From a checkpoint of a small contrastive image-text model: 12.8M parameters.
Rows from block 3 of the text encoder of a small contrastive image-text model, named by matrix and row number. Rows with one number within an expert belong to one neuron, the router's apart. Each number is 128 + 24 x the weight over its row's rms, rounded and kept within 0 to 255. All counts start at 0. Numbers have three digits each. After the name is the row's rms in percent of the matrix's.
Before each expert's rows are labels from the 100 texts, of 14848, where the router gives the expert most weight on average: "fires on" is the input token at the peak. Only what is clearly more common there than usual is listed. The data: photos of plants and fungi (iNaturalist).
# router: router (text_encoder.blocks.3.mlp.router.weight, 8x256, trained with AdamW), inputs 0-127
# up: expert up (text_encoder.blocks.3.mlp.up, 8x256x256), inputs 0-127
# down: expert down (text_encoder.blocks.3.mlp.down, 8x256x256, transposed), outputs 0-127

# expert 7
fires on: "("; "chimaphila"; "rue"
router.7 091:135115142115125161118117075146133173116163109157108124153123118100163104085164116096117131145128145156162150157147105154122095123163112161125132088128140125097100101162143146105145110128101142116157103155104114114109145172122160169118136086150145114074137077112130142124113179089107120159154115149154083164188138119101123175136129113103114127105133168137119146129103101156149118149126
up.0 092:134127095134153109150091138130130141160165091112147146133127113078087100160111182149140125124119109119108121133133082134128132084093129126110158130121153144134152166114129104110138139129157105096167106134158125108151134125157143110074125144140131169115068123145111106181140123099132118119118123086126140164103189143123147121145119078148140140146117112124124133097128077136151146085174
down.0 067:142112075125058137144116139156142156169094131098144152110114135103115127186155136123143141117178127123149096101147129113135126129149081115145113127137112113146159137068118105097109182177125154155078143132143138131107155123153136162168130129131138112117151149143106119122162134127143136148120102134114140117111159143151136105147135120151127087154117113164147147104134156140103097136183
up.1 100:140135152141155128140101153142107087119089111164090104114129150126086110124199109122130121080123099145125115181120161108122131104125111131128107170139148145171101089155124130148128162099156112138166146145113114129128109109150120169081106119159134170080151116129141144109125107143091163157118120142120167139129113158159105112101142113148119116119137158155117105117132063131111111149116
down.1 083:118138122144142124080147104138157154132156072151143116130135133128124125132087124162119126123128121153160130125103125172115108130114123129119124099125110109103139124100153108121141135163113126116072131142135086157119124138149184091149152158142115144165120190136107112107132111120122104143115165125170113097117127124100144100096169175150096086119143161130113133124142149146143149125104
up.2 096:168165120140138105125132138127105173138162119106110125161124121147099164101124178100127118090150126085139097132118122128113121160119163186148117122129163109134123141164144102105156095180076147117173183147148141113191121111136124154107098139106160115096124140097119104122113126115091105099124137123118136116102164165117144109140112139149134146145143125108074091116127127144138127097154
down.2 073:101140137120119133086110142148129091087123128145117118127104107138163127122132117114158139119129126129114142133106108100112137110113144105138164128105130145149141118070135183096110164106143134129058144137097112126085122158104128131181103164136129088167139112151152161130097143131128131146163069100153106145135127115151150124145120149135085107114143109137150160131121106124114106132118
up.3 092:163120115127103158124123097111124141134085158131165152133138183133124153114116108093117109152140146127124123143105150114075135133161128101130132150128106158170121116147150082113100166075153142171139099140130148118121148107093144137132157125065134156120186126156145156132153138146139107119194129107114099166136127158134145140138088173148107154135107132138171122143113134140139124152125
down.3 081:140151129131176111107110117159133140090132135113095131129082059121133143118133130153157132076124111133129141148107109137127159133116161172125145118143148166148112108127148177121098119148076126112123120122118109090138129123137138126138113129133101130176147132126150096119137124098148135151095107120154146138128121113097093139095149082077158082166158112134138148103119139130101131092161
up.4 093:140103099136133127116088148090163114145167092107152131110130144154165140133076132077055124115100088124160106151133151133116169099083099191111161132137095134128172164153131130157108115119118130130145127157100126124123134134123154144106085146131124156133118138143115152120103152135140079143129093135137126126144091137165124144102124109123144124150134132117097167102179096159149109106121
down.4 126:145127142131096111145109089132132143139123151136113120119097081119136133092150148112197145135176107121132143166142174088130099162160119126143121114114138140148095115196116105120100134137099101122120194132080112129154140164120136186147141089112143110090111116097133138090105119122071130142127147140112110108133175089142161129161139139148125139156146170173130129118114165098100119100116
up.5 090:131125124133194118114127157141093149106104171113148137215097124175139128172117126139137112185145142167104094130108152104122122156137100141116123116111103097094117108065129079134122090143160125116121119150124133141145102137128135134107110150162127124121124146171134170168131115095138147136157111102125114127141129123109124149095070148111111164122097126111151092163084104146146132119117
down.5 115:155134147131132122109140112099135133116138103110136127138131107128138139119103105096118117126146172133116068159188110154122157128120104137129134145139150157127139121136133104098160124104130107132115133063170137073175136115135124105111096105087149141167152103116091074156147138099112120102104117146171094144130117101119134143086148097132131106138141116133120148162133166152085110167138
up.6 100:153163154126122112137064136109162130147127115145120108144117175176106106114107105128124178089103073089153114127171101118116150119132089164132160105125137125166119081144133145151143124124131116110111152152102137105124104116153153142170136091123124122119154145123101092068111089173131121174080105109107132148129117128173154108184152170152110106129102099169126150128184113126106110149106
down.6 092:128112111125151146108135142101160118141148086138136082119126107150131121116127131126134149146146119112131124169154146192136139141124114135126093136117155111106133133151139164135108104112135123081114133134129142152126143137177124162109114132104175139156086115117129077116131143113115126153116140151140132067116146127082141147123136093162144146103152163119099132169146174136133157117130
up.7 091:124131184099146140152085089104139131153128130144132102139087089136135152132159153115153132111118168152138144123102141144155125171087140099096110120124136111118129096183130138104126136139136116143112128103139052097125162115122108124177143121132134133164109146078153150131123127128125142105116106135125113124146102099134142125126098117152114169121154104112123069179104113151107181126120
down.7 091:180153146154111147118149121122123121143116178148116097104121119102147150144110132155147156113130137126110131096107118130162139100142125101130085114122098125137168115119074118140130130139144114123113153149131132142132113132125142183158161140170121090094117123116125169117156127172078153124126061121089125109134103123161096129109111107138122113147145168118126095193125141140161132133152
up.8 111:127128100151149127161165169123153154108089103106111121128119106194145118095172133153122127146095111151111124149152110148130119116154101137147132135179157114135130140104124155123125148118129120113126126101154161147090163100117149164195135151169136114090107137112173136114142112141145094135110144096082122148116144100118139075145104158131135166104152147111132101171051120126146137104144
down.8 070:135187126129182112096110144103110109185142165124128111166147173121099154118113132144126125104108121104090126114127118165118141162134088105136125058149101127093137134091139149121146114116133101146095094143130122140102133190165069131154129084142155144179142120174112140151163134169140175146144130167113123135121116091149102112108095117146114092148098154145144115126144093145141126100162
up.9 101:135117115114121110159085110136144163128109096105127113133181118098101093136125133179158144153108169128139159091097111132160164132132089117083176133128102145111117141110118114092160120152151121104123144161136158077124117095151114113150129120132091151143126119097099129130104092169123192114073094113132113145129142128127103099118116127117132113127120124137096107162144138117113121126151
down.9 085:126096131137127181145130094146136115131107183110105174129111128111128130095159148160118135098128111103140134099150168091150132111156128131150122106133155116143125125114128161125110150102095086141134106102144107115124124150117135098084132156149126129158130148147148123113142112116145081122155136149114143109128153130124101137108123124118145146145119124115128116086149115129131111157115
up.10 094:112119115138113159149173098122137110118141123169134150115130107100148126151130121129131139130123123115091109100162111082151109130175121137120130114135150116142150094146134165146157130133126121151099113113144137123114084121115136084135168113147101149122123137167130084118166138100141105169138131126124155155150172125149150116155133130119124124122095115137125166112097127120114115111150
down.10 079:144090111136104157088150129170106164107135136146140118184101111165144137175129116110134142128163129112165134144115098110134101115124161128155093154120155177155129156098140141149116093068117098169119121106134139157115137137132145120108136112101114164114140117129141067117085128175168142150116123079137150132145138110194119127155120132115084086145126130157137138166128087111173106127090
up.11 113:162135126127129113121128112139117137141159124119163133133144136126118132147073145132135122120137130132100139125157121110159132080138101123114139147136094136093151111117128128119138137111183073128159140157126127047142079151141143104080147100121077167109105123139094118135117139115135123102136163116136133146116153117179130101162126111114158121159122127150157147113112127162128116135141
down.11 077:151085081139099135128093130130147145121125141125128154119112130093080109147140107142127136147167080120118111070082117119120124086124125114145148152135112113154160119099136072140131145160162114172109102115138143097143165112126110143132117108134118126144120150166138113131136087126122120143185139156144126092111129167152083123159124115156141117153153144142140132113096123146134095161134

# expert 0
fires on: "cowslip"; "magnoliopsida"; "tongue"; "sonchus"
router.0 108:168144162143130132107184146130106124088108110111149123153096165121133177117134103130144129132157101131086110109132140083157151101179143111101095158128141070117128154120121165133114127134118129090111129137143144147121136115136137145156121155139080140152096140165118118125155122141112122121155117113077126102132169125134120077130153154158096137132122159168157098105120131188164130111167
up.0 113:082158060133128138135124090102114132125111093090131123132131124116156100135135122123172134133144135123158138084113099159147155115136101106115157152100116151141110101152141106124141125140117167175109130101110138096119140167144090082156175128084200129138125118126114108145115121104112107134131109132147133136124162132143099132117114142144131104151118138164112127155128133103133126150124
down.0 115:176092164102139129104137119119153113126121154124112113146099093142110096135140086131094133100091154144126117128110132128106129169162132139145114093136098114150169153115104111140130083151165119092108152113114099132163131107099152135107123122196106121125131129132072105122114097161081124141106087140092081073139130155110112124106126145161113129126154113119120150136151112201114131117131
up.1 094:082112118118146134135147132121140120141115132147130079127126106121147153160176130107163076103114098158116122133099070102139135090137079113154144106108165136139110130120146148160127131100122125139147119126104116098079167133141104099139158146116078123178160123138128147097164173154088094111108134127141118065138128117141139159106148121117140124153126156149142170093119120109116133129164
down.1 090:122147129127127152161128119152104127063111108136167135121120145143133137135147109124132115131134141088146118119105160104076110127103136140151125131148108161124108125093159130162145142097134142162115168121149143147123117128087177120069132144109093177098148155150102121123106072085142144112124146107077155108141141093179128081118107117153117095103129134129152128174140140158128134177161
up.2 094:100109118145141136127143177138152128145124176122144141101128170133131177061123137143106125116125117144153133125141151117121085178127115095106120136145116163141131132134150126115125119155104151164116120135112180119143183152112112134107134113157120132091155135127144137156132135092142136083132133104108143124122110138123113130099171087114145122092097155065118126156130098116124151062104
down.2 068:139168122086155144086112115155110141127154144144053153163107094094115133174151140140120126113123144136131097110142151133131120174081134105152158145122110106140125108104130142116139122125119109172145128123147148105157130138132134119107150131159169167164145143118101137128151087125091154127144162150147132155165098106095126116100119108156177118115107117150134110126142103140135102167124
up.3 102:129123146116119096138101130150109157153106142129114102169156148124110118119112113136101149100153142105062095119144177126106130140116130144112117125147151118135115116104145150201160160146144112116183179160143113126111098148123113132126146141155095125148098158136106134132135094139138145105158188137127148177101134109138179114133112123131174132090120089109103144145156098128142144148127
down.3 096:185117122134159124144125101117159144106150129101157153145127143155125122110112122153093129148168118136144111163154145177141080145141139115124129122136115119097121147078121111086113116141101132094081140132096115109110144115141116122135151160084073151138150134139117122116076158155120099118128099106163105149074123127132150163153125146148164103162120126156125199148133124161113128107153
up.4 108:101160127153163105136139084126134151187143197140119089137097116144143148140118109168188124135157155095123132129128120127137120156104112127125110116109083053148112103114181133110136137116109129116114178151104116078160157154106148135141119099154076111133138174120107113135151168119114096097160160147165117058133124069154120150137118126120109117090134138107122143148136137139115117100088
down.4 096:123119089160101100107137092100134151118122145108142186148132142121134131124113136140121148138154137131106129135153107140115138134108182094095126127133110149144121078140137121141145095137156148155102092139150124101193136147154148113126125122132137124124152115177122122150076127141121157156129126129138093146108127142111117118116150146110156114107122099133132165120149092139097112141140
up.5 096:075142104095125107120104163096130150151112081138169146158197156128101123177107139102116144125126051128143122103134146131138142130140116125155137132133111123116132123127101136134088145119113100115132104137088103111109133136109156106156139153114115138122080095105120151153141137153188094116216147098156159153133083151114119156129127164154100087139130081182145120124129130112110127176135
down.5 108:139139135130147132110138131106109158116094148118142114137174141134141071111110127152099142095152126085151103102130138135118120127141135158099175110144136132141152181134134123134113109093106107097106133157104137084128106162115113129126108125113116170150152137141113129146116150179114146112155142125123115156118122170128126181103152123130164108096124138155118169131136110150144088115117
up.6 087:087117144125193114119126103147118138174114132108122114191125146106101136125115154166094116111113142126135082121125134106108150129148105124108109148121121118117113088139163136166129124140120192122111151167097141128114160112101114129093152165167121099104181133175126124116113126115100116131170132119128132150169144141093156145113078096100161110128135110144106149137155138147116092153126
down.6 102:160136096098114114135130139101133144142120118122140130119115111164093097117157135089100085114139112173153120129147140146126141145120112110115145127122125082118117138084152153129147103128142146057154163105156119114148137086160145127135143101152078111106154060116094119140142089146105123130082125146126104092123163130170133118107158141175129117120132112176106087106160125132140170145164
up.7 112:162158137106104134166146068115070126144124159101121135089138176099124090091092157116113162114118080110158094159131128112124122091140133140126101122150113112118128128187108140124101153143156161108140135129123133169108167133129150101145118125109110116123120115130142165113139174163109150097159113161137103120153103094123131087128128111141116138138089126111145141098085191150122099129115
down.7 145:159147106156109170100165092108156168125118098153110128132141151155108081113124107103114089172143139094161138124140114143123121106128130120132102142114119158120136123116181124174185104138155107105087107147097120183127137153166107161120122129100129148150102100090110128158133100144100139120113114105116132127138107082146130128126083118147130117102131111191163124146156152165133094148105
up.8 107:120118160143124118082135120147141122181116122125116097133108117073149087152128103110118113125093111139099138163151118132087176106168103128105144148190128108109112161131139131116114120113130140111177087155103113124103105102115092150129122170145118127095130127139126141124085152124125131109143146118134142155133159125144133108099134130144155108125163135156102133164140121124077111098126
down.8 104:131104093137162148104097144175128129086133135146169114136148124144136155121154149175127082120135129139124128116129120080152114138114123131183158075101092136137144142147125137158114155127161122153087130126138147145089133125101132093107166117166103104175142113107138125130135140136130114138139119098122114137050135109117149150119094112125133102138134135139141143141100127136124108101149
up.9 091:113138132101143142140151166098167123115149120166118136145106142164118103144125083115104126126118085132070127078125128118111110124146098191120127098109103092124136107139093144165150131135174094170157114113092093145113143088140157171129136118148153099116145159145145108132087121111136106171144170125120130143188140160116108155143145107102095109111163155141137150159110137093120174161126
down.9 080:124166124165140117094150128154141126092145071128127083078108119151162165150172125130149123147106099138156169121106058110145144091115152150139149099162130162144139164133160132129128111137098182137080093119138124141094116160166153108131081121109111152117128139112127142129126106144149153111098110133177136135127185097128123094112125125126145100112101112148123123121113122167167112115134
up.10 096:096097133121125147166091181150130142145126139193136075088127108131134105087170140146084148106123075154114140146115157110089131087119077148157137092147147121132116139101146156137102163113148085139143121125160105103101164134100168162114155106137147146103136086120138124157129144135134083125106131110176128152146170108092144140153134094160136078131136140150125171145134168094113103138143
down.10 100:131165107151130091109151119123098119102157080145146108113157150118145147156140124139114137141130092086151151123136101124141096145102140161097128125109144139127145109145111160150102100191083137132122100140131167091142123109128121131135116110114102121134120113127090147130137125119140148127144162105150109106119148083158135087141187131107074117129086119154128159127112085150169155123124
up.11 092:163130144097150129129147106163073129117163111108138160136117132145108150143154121127074154125107128137126122109148116156155150137130147141147112135131137096140137075082134106125142117159081122113125131099145119148133125143150116120097110095153136101150129101147111158114151186154142117144099128111117134100154133116104167119100116130112067124140135094114137119112124172108136169126144
down.11 092:131097123112104159097135150153144134137090136140103115131120114102155116083125117141093124128133131182136111121111146092147131112118130145165151139094108164143132146140127121149099129113163112139091150181138140141103134136164119140139173151133125180152143136145078147106125116137109142101123139123113118099150134124114104125126091098175072120134130194142098132114140131114132110109121

# expert 5
fires on: ","; "family"
router.5 094:141163103137118104127126090128100120116124106123116135102153082132120087136138109128143093122095157096159099144138097147108110121112137138129127158089137150170101130111156112116173109126146129108137165136124122116150147106091141087130140156125089104094130136151134079142110094113077132130166106131127158111131104161121112131204118110090117184168126125112102150159139122111138145167121
up.0 083:101114142068099098150116115096147157110099148093155091124099119163145140123112121105130138146101145154112147148137147148142128095114096136097126153083130119151114094132113076135105152084084131090166103165120111109134173144121095132106122132090159131089159156114164151142119156106114124113180076101121141123106133173102138108140117090091178101137120122155134131168154143138136154143122
down.0 054:102154112157124124105155174114174123135141141094115145119132108138111155122122132115108137081171133115139122074142123131101188150123109154132097091133163139108118144098107165142146097152125104116149135137176159171148129068131087146143134121114145141169116130115148132104132150136136086099123140137149185131151103121162140112120143113118124135149118151113108131094113136132120102118166
up.1 088:135107117165133122117145177126147149126096156145139088102146145151139124121129145102109132129154084113100121131131137131117104124123134121145135122153095105091131149109121095138065118085133175100103120125134099089087119112088149125123135161124108135135124161124135146087146161146168107128181115145164093120142125115154108116122190144135075138121143132134181156142132156154084118111115
down.1 067:118129139065144148143140153104079159151114102096121113128104112109129098131145107142148112163100152121120128105147138152145184151127118134158151143125129150125135152119146143138133120132097086143157129117162111096142143122128171126091163149107115135130103142157141137130101159113106139137124167117143134157092127144145142111120097109165174104137158110121095105146132130128128137114082
up.2 091:167099153109096093124091108163111109131117127134108100140122112147127105135148144150117116084153137145134125130098148126102141197136132123166128157118167105159130108156081092159127140150141109122126121089134147149138126124082103103094155090127175098102130117125142138146112139160119132116090098151124130147120120165114141118132121132139134134152139092119111079137099086131117150126143
down.2 080:100111101146110163107146148128160108148165177129104116142134115126152104133151158159154158151153119092118140131116096107118124090135098171107132103129161167159166133091163120136105094115138137118138111150145111066147154141172184127129143137126143110185097110150158125133174139144123113160164159117119169138115128145152142185118107106082119087136100123156098159143142151137170147160130
up.3 105:162157097151116128140094167163123119080089131114099137151134118117137134137108093118112120112150121124100181102128115131123135123177133148152153131137125162124141119117132169117136111155128130149140063097107103150097122137173139096084088128131163147139175127136132117127069123130136150120179166138176097152137138156146141106116132119128117126119132091137122146138133127158152115131138
down.3 103:147115160121121136090166127119143131191139148134128128161126088167132117146151128100136133111127118100124105149105130107153134149135156157161113115129081148123080116176179123138134118094105134150126155148090132101137110111165087143093125110090162132145126124138149163116102113124144091149099150118107122125124137092161129156162139144162107120148150120173157084118132135137104081172153
up.4 099:079113113153126125136145102121126120132123153115118168104140124098113131163104106155100135114121125076135120083157149201081179138131108115102132097140081128144124148097149087108091125163152188123120086118152151127144137126150120124154099146100119142108135095129121134137175091111108116120122136141084168164153127112137093099139124121120145111117136123127132101088169107119129146123139
down.4 108:127121146121085163169103105097126096154100078129129139135124165134148104110123120150134120114166158148111164127105155122141102123117097101126146122114127113150141129116133139116103132156104143150105138134091087129112087092107140140149149116094105112121119114108166142177146216103128080170113108137138131091130122145154166114116104112128117101124112086142105171157095109123131080135134
up.5 104:125155106112179089115117151124066126122150130078140139118112130109119105149135154151135162086097156179099125179118132102118154139138122150146188155145168095154128163125105138127127124117093134141140133136152121125134105134112087112100095138117083149087125124122146126124121132103109166112096144132150138135144137117100162154082131120116127092107142113145144131101119095161107134098209
down.5 078:125117148111115106111121112162137122123130083143096080137132181113146086172134141104117144110126146120127142150108119116121153121138149116155139104112096145132114144132133116138128078129150153103109159145104153108120110106146051173165133146120135142120124133173096112112166154127118152134122132137166133183170123139122126103162082147136118167125166130159134147116150122087107126118099
up.6 113:135105151129091099096141130088126133137140123089133153176121151146048065124103108142119100165101101143103120146127145104106134163139154130116097132132097129153172167132108101081123122150153158139088117139142139174127143121108138148118113097144156148139131091127123132147120153129110123125126097108163078138115102151081101160176129135099106159122178093102145124159128108155098094125123
down.6 124:146121136120094102111123088149122182124139171120110111160101106143145150157098119110134086163133152149100101108162132121132143179139091112138112112123106110157102146137097101072126119159138124108099119118118128133111100111116180123134135122138170117097131149151129139149133143124134128174169118124124121146147108180123107134157148151095126105132140123109148136157107126172159140144078
up.7 111:090107092163146140121170119170129103142140142127125131104102088119160109114120094150152153082123095120141121161117116134120181103159107114081127078134114124111106131139129116126067156121121148110173108105135092150098152114128152153144152193120187135128140153146163162128121123139071126149161087104135160145133142174138095101162119132127132128160143111112156117130138129104136118115092
down.7 111:123111119082103129166086152088087138087092115143128127172159117123093135137126147130106106204126098093140122112120109108129101136144153128160108170113159110138106138120120139140133086154078102130147085115144138120169117147133113112109116103123122143167127079102091142152116095101131132101123130133134103143128104085128092101126131132155108145122153139135129150124140111165180140164154
up.8 090:144110129125105144123114116140112152135110126113101142151179130156121133138126173139099146128136104068131145093172132134103123126149072150159159139156163135149117141116122075093110104139112160123140112094141129125137119126143121125123181150098130135085116108169088135087145121181134123126123136139090125125152143153114141103212132146117142127208099166105099087134111125109157111126165
down.8 101:077104118123154133088119210137105105152122137127127113134158139107137124113120134148097098115154132130144108165064134102081146135123124145133132106122152134142151130121110126142079131127162115137135104143110115122108139159159136129142096120125109101157096129144190112125136100156121144148109145150117167123102105115151144192133120133113116108131125153077141161126168125097194122117137
up.9 104:104115134132133116174096105105114129105173156107143173126130089149104143105098125154111131156075132133136115165164095123141149126134165142130122138114158104131089122142072105126111143133138156109130143134133126145119137117113172109137121136128093123157187102102153112081114139100139130130127092099116103157148092160069125127140160088152117125148131154114158122109155179116128128116115
down.9 078:170136115120127171106115129119162129112106105162117089123140115143142157118112121150120092149187123120069127073151139161113115108119107111118106123174120146124135158118166196118154131102084073130135122110138155139135137135153088147141113104127141146142100145163118139186148115132132158128112161144109125130151107071166076083128111125095104133095138141123119158135090084101112136130157
up.10 095:111117081123154115185120120144099154168175097119154137086109132084140151145141121090143090123109153141114139091111150178157103087129103119125113137143152150159119094148110113129108171140098094131148074132120129115167160126148128149085145135126146160172175165125161114107197105150114149144136091145133140137137149119109133147075153146144119118178135093148162125152103087125143186156114
down.10 070:127134092131135108162069142094099078131174107119137141148154142135152158109124100137173135115167135159142156128152099154099124152158106176103093105112101136134117131112166164102114171163154109104118137108128121134124119107123088151144151118150135140132150092128130111160143154099146124119119132146138145102126169108113112158132130153143094158162132132107133183113154151093131097110122
up.11 093:150145102145121163130097070124118137130121145127125135143091127133134165161128076117117151174135134132101084149125122129113119116157084148143147151149161169140139098113097180175175098112113139121133066094096175132144126146164131115111090121099122133146111152139114162111098124091117140142185132142146133125133125120157064107109138118104145107124100087143083182136094156164075112135102
down.11 098:160135130169099140114166129136132101147155140106104114131135126151102098121155074112126139146162090103109139147115177146109081098156105139126107091121092107132127116149193134132166103160121120134095183124099141144117084109170132166113090155111142140108128147106165130119100147165109099091119143134113153088117125084124114145132155165143104106098122142119131102162135160128131141150148

# expert 2
fires on: "viscum"; "yucca"; "class"; "fagales"
router.2 102:141130102111146165156082144120114092121140106147105153086168102128118114128103167112174166074143140099151153102134118168116140117105145142121173125180118159119106155135143135100146130125077139190125155137144177153151119103168074103122130125137164110125092126117119114110146116149098122079102127099117159120105102110179115147106101147127137111080138101149110132116146147095120144132151
up.0 099:133141098168098184129116121112134160076111122157157153114149096126107139148123183098165085129100150150128143131136108142133119065128157101093151094117138180111132119124112119146136117103149132127106147153113086136141129087131114118129116151146109117111136123151114147127122124140107169113105146129117120126154113126123097132115177090147144144097198150140123141099118141091102180126143
down.0 099:135154094136126121157123077148110113197130095149142141095123140142149100132116086139118141138114137121104157105104091140134107121113112098105167145120096114147150113192094174120110110121143136143135148113135144145094068120155121129136125135137098164144121129121107114104137140130134164171116066094186140162139149167121157113110120131104125105091077128143143176119135114156131104142158
up.1 101:134146111135152120117186100124103149146130113124097152093125140123129100138148128153143143153114105083156086144141104131197145120096134102119112137109135124112118142133126091153157133138112129122127104159078163105110135124111166111113162171106081096163180133150123119091155089129147138112140133148118137143133168161119128107133174137135122107137150107155126130144102130098120150166102
down.1 087:157107136130164123166135130142095082165102132141111131118114083111171122131174141133116110102110147139114104122127151154100115118169106178131143159155107158146146111111189169128138148109131086174155156103149127118097094138103057133100125143149127141160144100139108153146152151113129118107078152130123156121104125119130104113142077117138094136131122087122128106096123100122154085098181
up.2 103:143139106124125132168119043130113141137137139108135074187101072114135139100109109126112125125138125121128107117159154162137124124137117130160140154100113108155130104144114100106151120181166139158153131115087104104170155145131142130108163066100121118100139117131103098134105082185118109135089086132136105122149162147111112121152122115108113112157119136142104130127139126135109160137126
down.2 096:144108162130102125074116172129129140134095152151129103131139173157103109096105150159121111148122187160123162114150132145076135167100115070124153102129104121077110120088137139162141146094153118102086113163150161142101143104117100135126119156102110140148114130151140144117152110188095121137139144112141087140130087089071164147132068125098127129100100128099117143152133109111098137094103
up.3 105:113131180103107083132103139098129155149114131124118151171151174135108100123113123153137107138153079096164112130138127098084142155102206129079125104103109097165102129112143107110105116151136101099134122128142112109145100130148136086105118102123122140107135123122090123140129142152173125141130124145114129132090151176116134136178128129113126107110126080161154151120152144087069111152118
down.3 102:096114098114122128152101143078113102137111163153154109064091149124092128147124160103154136122080123167154156131133109074117120121135136115154119108111099109116133137120127153125093170151160106135124134108135157165073121123110136105132119122116127077158124115117147136144162136168085115098121130133139110106122130128089136147132118148129137108111184107132142133131075119063080120139146
up.4 100:149143116140127132088129112131161133114136149122127156126133104163131122154142117153107127106113121173175136131108119159108146169167110114139154114143156131153097132118161134045146134147080117093064115093141141122093143122168109132154178106125138146083109153136161165105125157100166128129081157142117099126141147103098108141119114117102123101152190133141092145140080132136097103132137
down.4 087:158158149136116156116108144101144152102117116126152123097128081122143130095121169138161131157103120133098118102138134112147136100101147139097128131100125153112132135156182141129114120108180140125113125114114126110141142079129125149137117149133087171163132152150135110161103096150154126136152081100112121107157111118153126126085136158161126149127086160149144199146081132108101106115125
up.5 106:107124132083151146166091108185100120130111085162130102139110127108120137137152089138142134133118186147108146163137159123097131167099122135107125151100143120135119074157117146146144107129106137101146106117126081133110062129133095154163117110093135138134157111106147132089107133113134159122179127120140137110169182166126115144161111123115121137135147110120127123136081115132119164118145
down.5 110:103101089133132128104097090108152085119154120106109124168125130140100099128146114164112141147114116101118090158106167093120109127127118160146092125134115106142112141176109152186130128165129158122102116098132128181118157133125117136127107132115132136148164118114103123068106108162102111147116107132133152139133183124082123079154155079146126136123157120141123129106184099114101128140135
up.6 092:104134097126131127187185149144109138126097163082109157111129139154153131109097127152159151153139116165118132142101144081145107152136173124135132140121089122141134112134094126121124175128122160146129120169130155097143129127140120120142103114117084135108098106109135180079120162102144138085127142104113130106149126167089138110115131125106140132078142140147121175151085157117101113133131
down.6 106:136145108149125178117102132083093099124160084108116136123123145137139126145123169147143140108115152141129105117140117139124150169151105126105145139110114114131102109152114120112104143135128125110137101140118139107147122156096151131088126103079130115145124114142134162104129123121110110143150066120175138143177124170131183167138143126113093126119074115137127169144166091116123119152123
up.7 095:135172132146135148147140132116128123109150133161129148134171163123128138088171183144125071121151165110099107096142096097137107118104132127154091158089139129151150135149055142133093093148150105123131097138110093138154095127130141169110105109100141101112115147152135118155126126117128109125146140138143125143154135149152148115154213133137128142142117164128125095083123125124098127126101
down.7 065:098122134178160126117165117144093138121154062106135136120177175134148166119141152117118128127157214123106162116108113123151103113120117110095104124094149124104129153115145102155145127151114120145139115114137112161115135117142106137150129163093091101101073116105126131152116125109174126167136149128129144173101119122136129145136148160144147109120099098134116121128130103086137130138125
up.8 089:118092099088129146122112111115110141155112112151123134166152134163096124091097114128131106178082124163144175157093109130128160167104125120121151132117148167161165154147139130117133080127141117105118080152138100145122132132115184128157103137116095103117144090103170174133141106159142141133107107110119119093162125124153145132120132157127109124141121106141137132093125147138112192155165
down.8 054:130128155116166177151144144106124118150165178170101197099128145111145140136142150132124123159130123099134106105167130128164102155118147143139134086138140135124139128127107169112085149112180087179141118084158106165141093122104103137140110118131107123163139114144106138167158146120076140128135168153080134084142145149115100137138125107140106101141123146154100121098170077100116144138169
up.9 090:120111134126110163123116135144129104112105126155155162110153123167139102167113124104120166148099169117127120060116138172134115114123158134146173151152147146119141121142115134134152124128108164116173146160124126142114060083131087089117154192089153101137102140106107102102102108144141131121143130120140172129111097157144141129134115125112169143090144090161097149119127127134143109160121
down.9 101:092146097162119115133160156131161131127146123115119126134133077108134137119092087164159112115117097114084127106135130095156133175158159124123087152085122085087103104110153102108108101154103138181162151122106067142156151165116142150170139116167124119114124147119140104126114118110132139098110146112119142125127139112099136115132147125132118113127149161092127130122165136073129140144124
up.10 093:143135123126145111126150152132110138120132121128097184118092131132174186100123121109149081129157132176104128139139118120118134175106118118115110139087117100126103101137113078111132176116154137145177113105148118157114124119113108166150138148125160118165125130132141143085144137115153138162155143112159120164116128154111105080149135143157085141096131135106152120106109154123098143105084
down.10 086:091147090144132181126122129098152137102129155143115109155145146091164086163129117115139148123150110087110111125153152172139165113124143144168111139116120168153155111131156152177148118133112153138113097119150086157135128144111153141113097134093130168169116131145102116128086096138091169123108124102106138124144134143154129125129170115110114099133095122102139105087152097115114128122144
up.11 102:141151121096134154110102056116131163130132118132149156126148118101118147130126170069124059132101172150149154131128098086104139105112132105125125134116139175143149091142094126120144099137211145141133129137106103104106121127144140112120146118129152078172149152150141127141145137140125169168135132126157084146106105139139092091090089122149132129160127084167137116111166117097086139107117
down.11 120:163122171118085111170160111175125110139107122129129116121098101128132139111122145121097117116115153103155137134109163109126097142128167105153144149135099107099117137146109132091143121148101134149150142116141148132129113124162137110104113152127138117105079104085139169112109100100131113109129128075141118140108110121136123104109201140096152121118160110128138139150129150183103112124138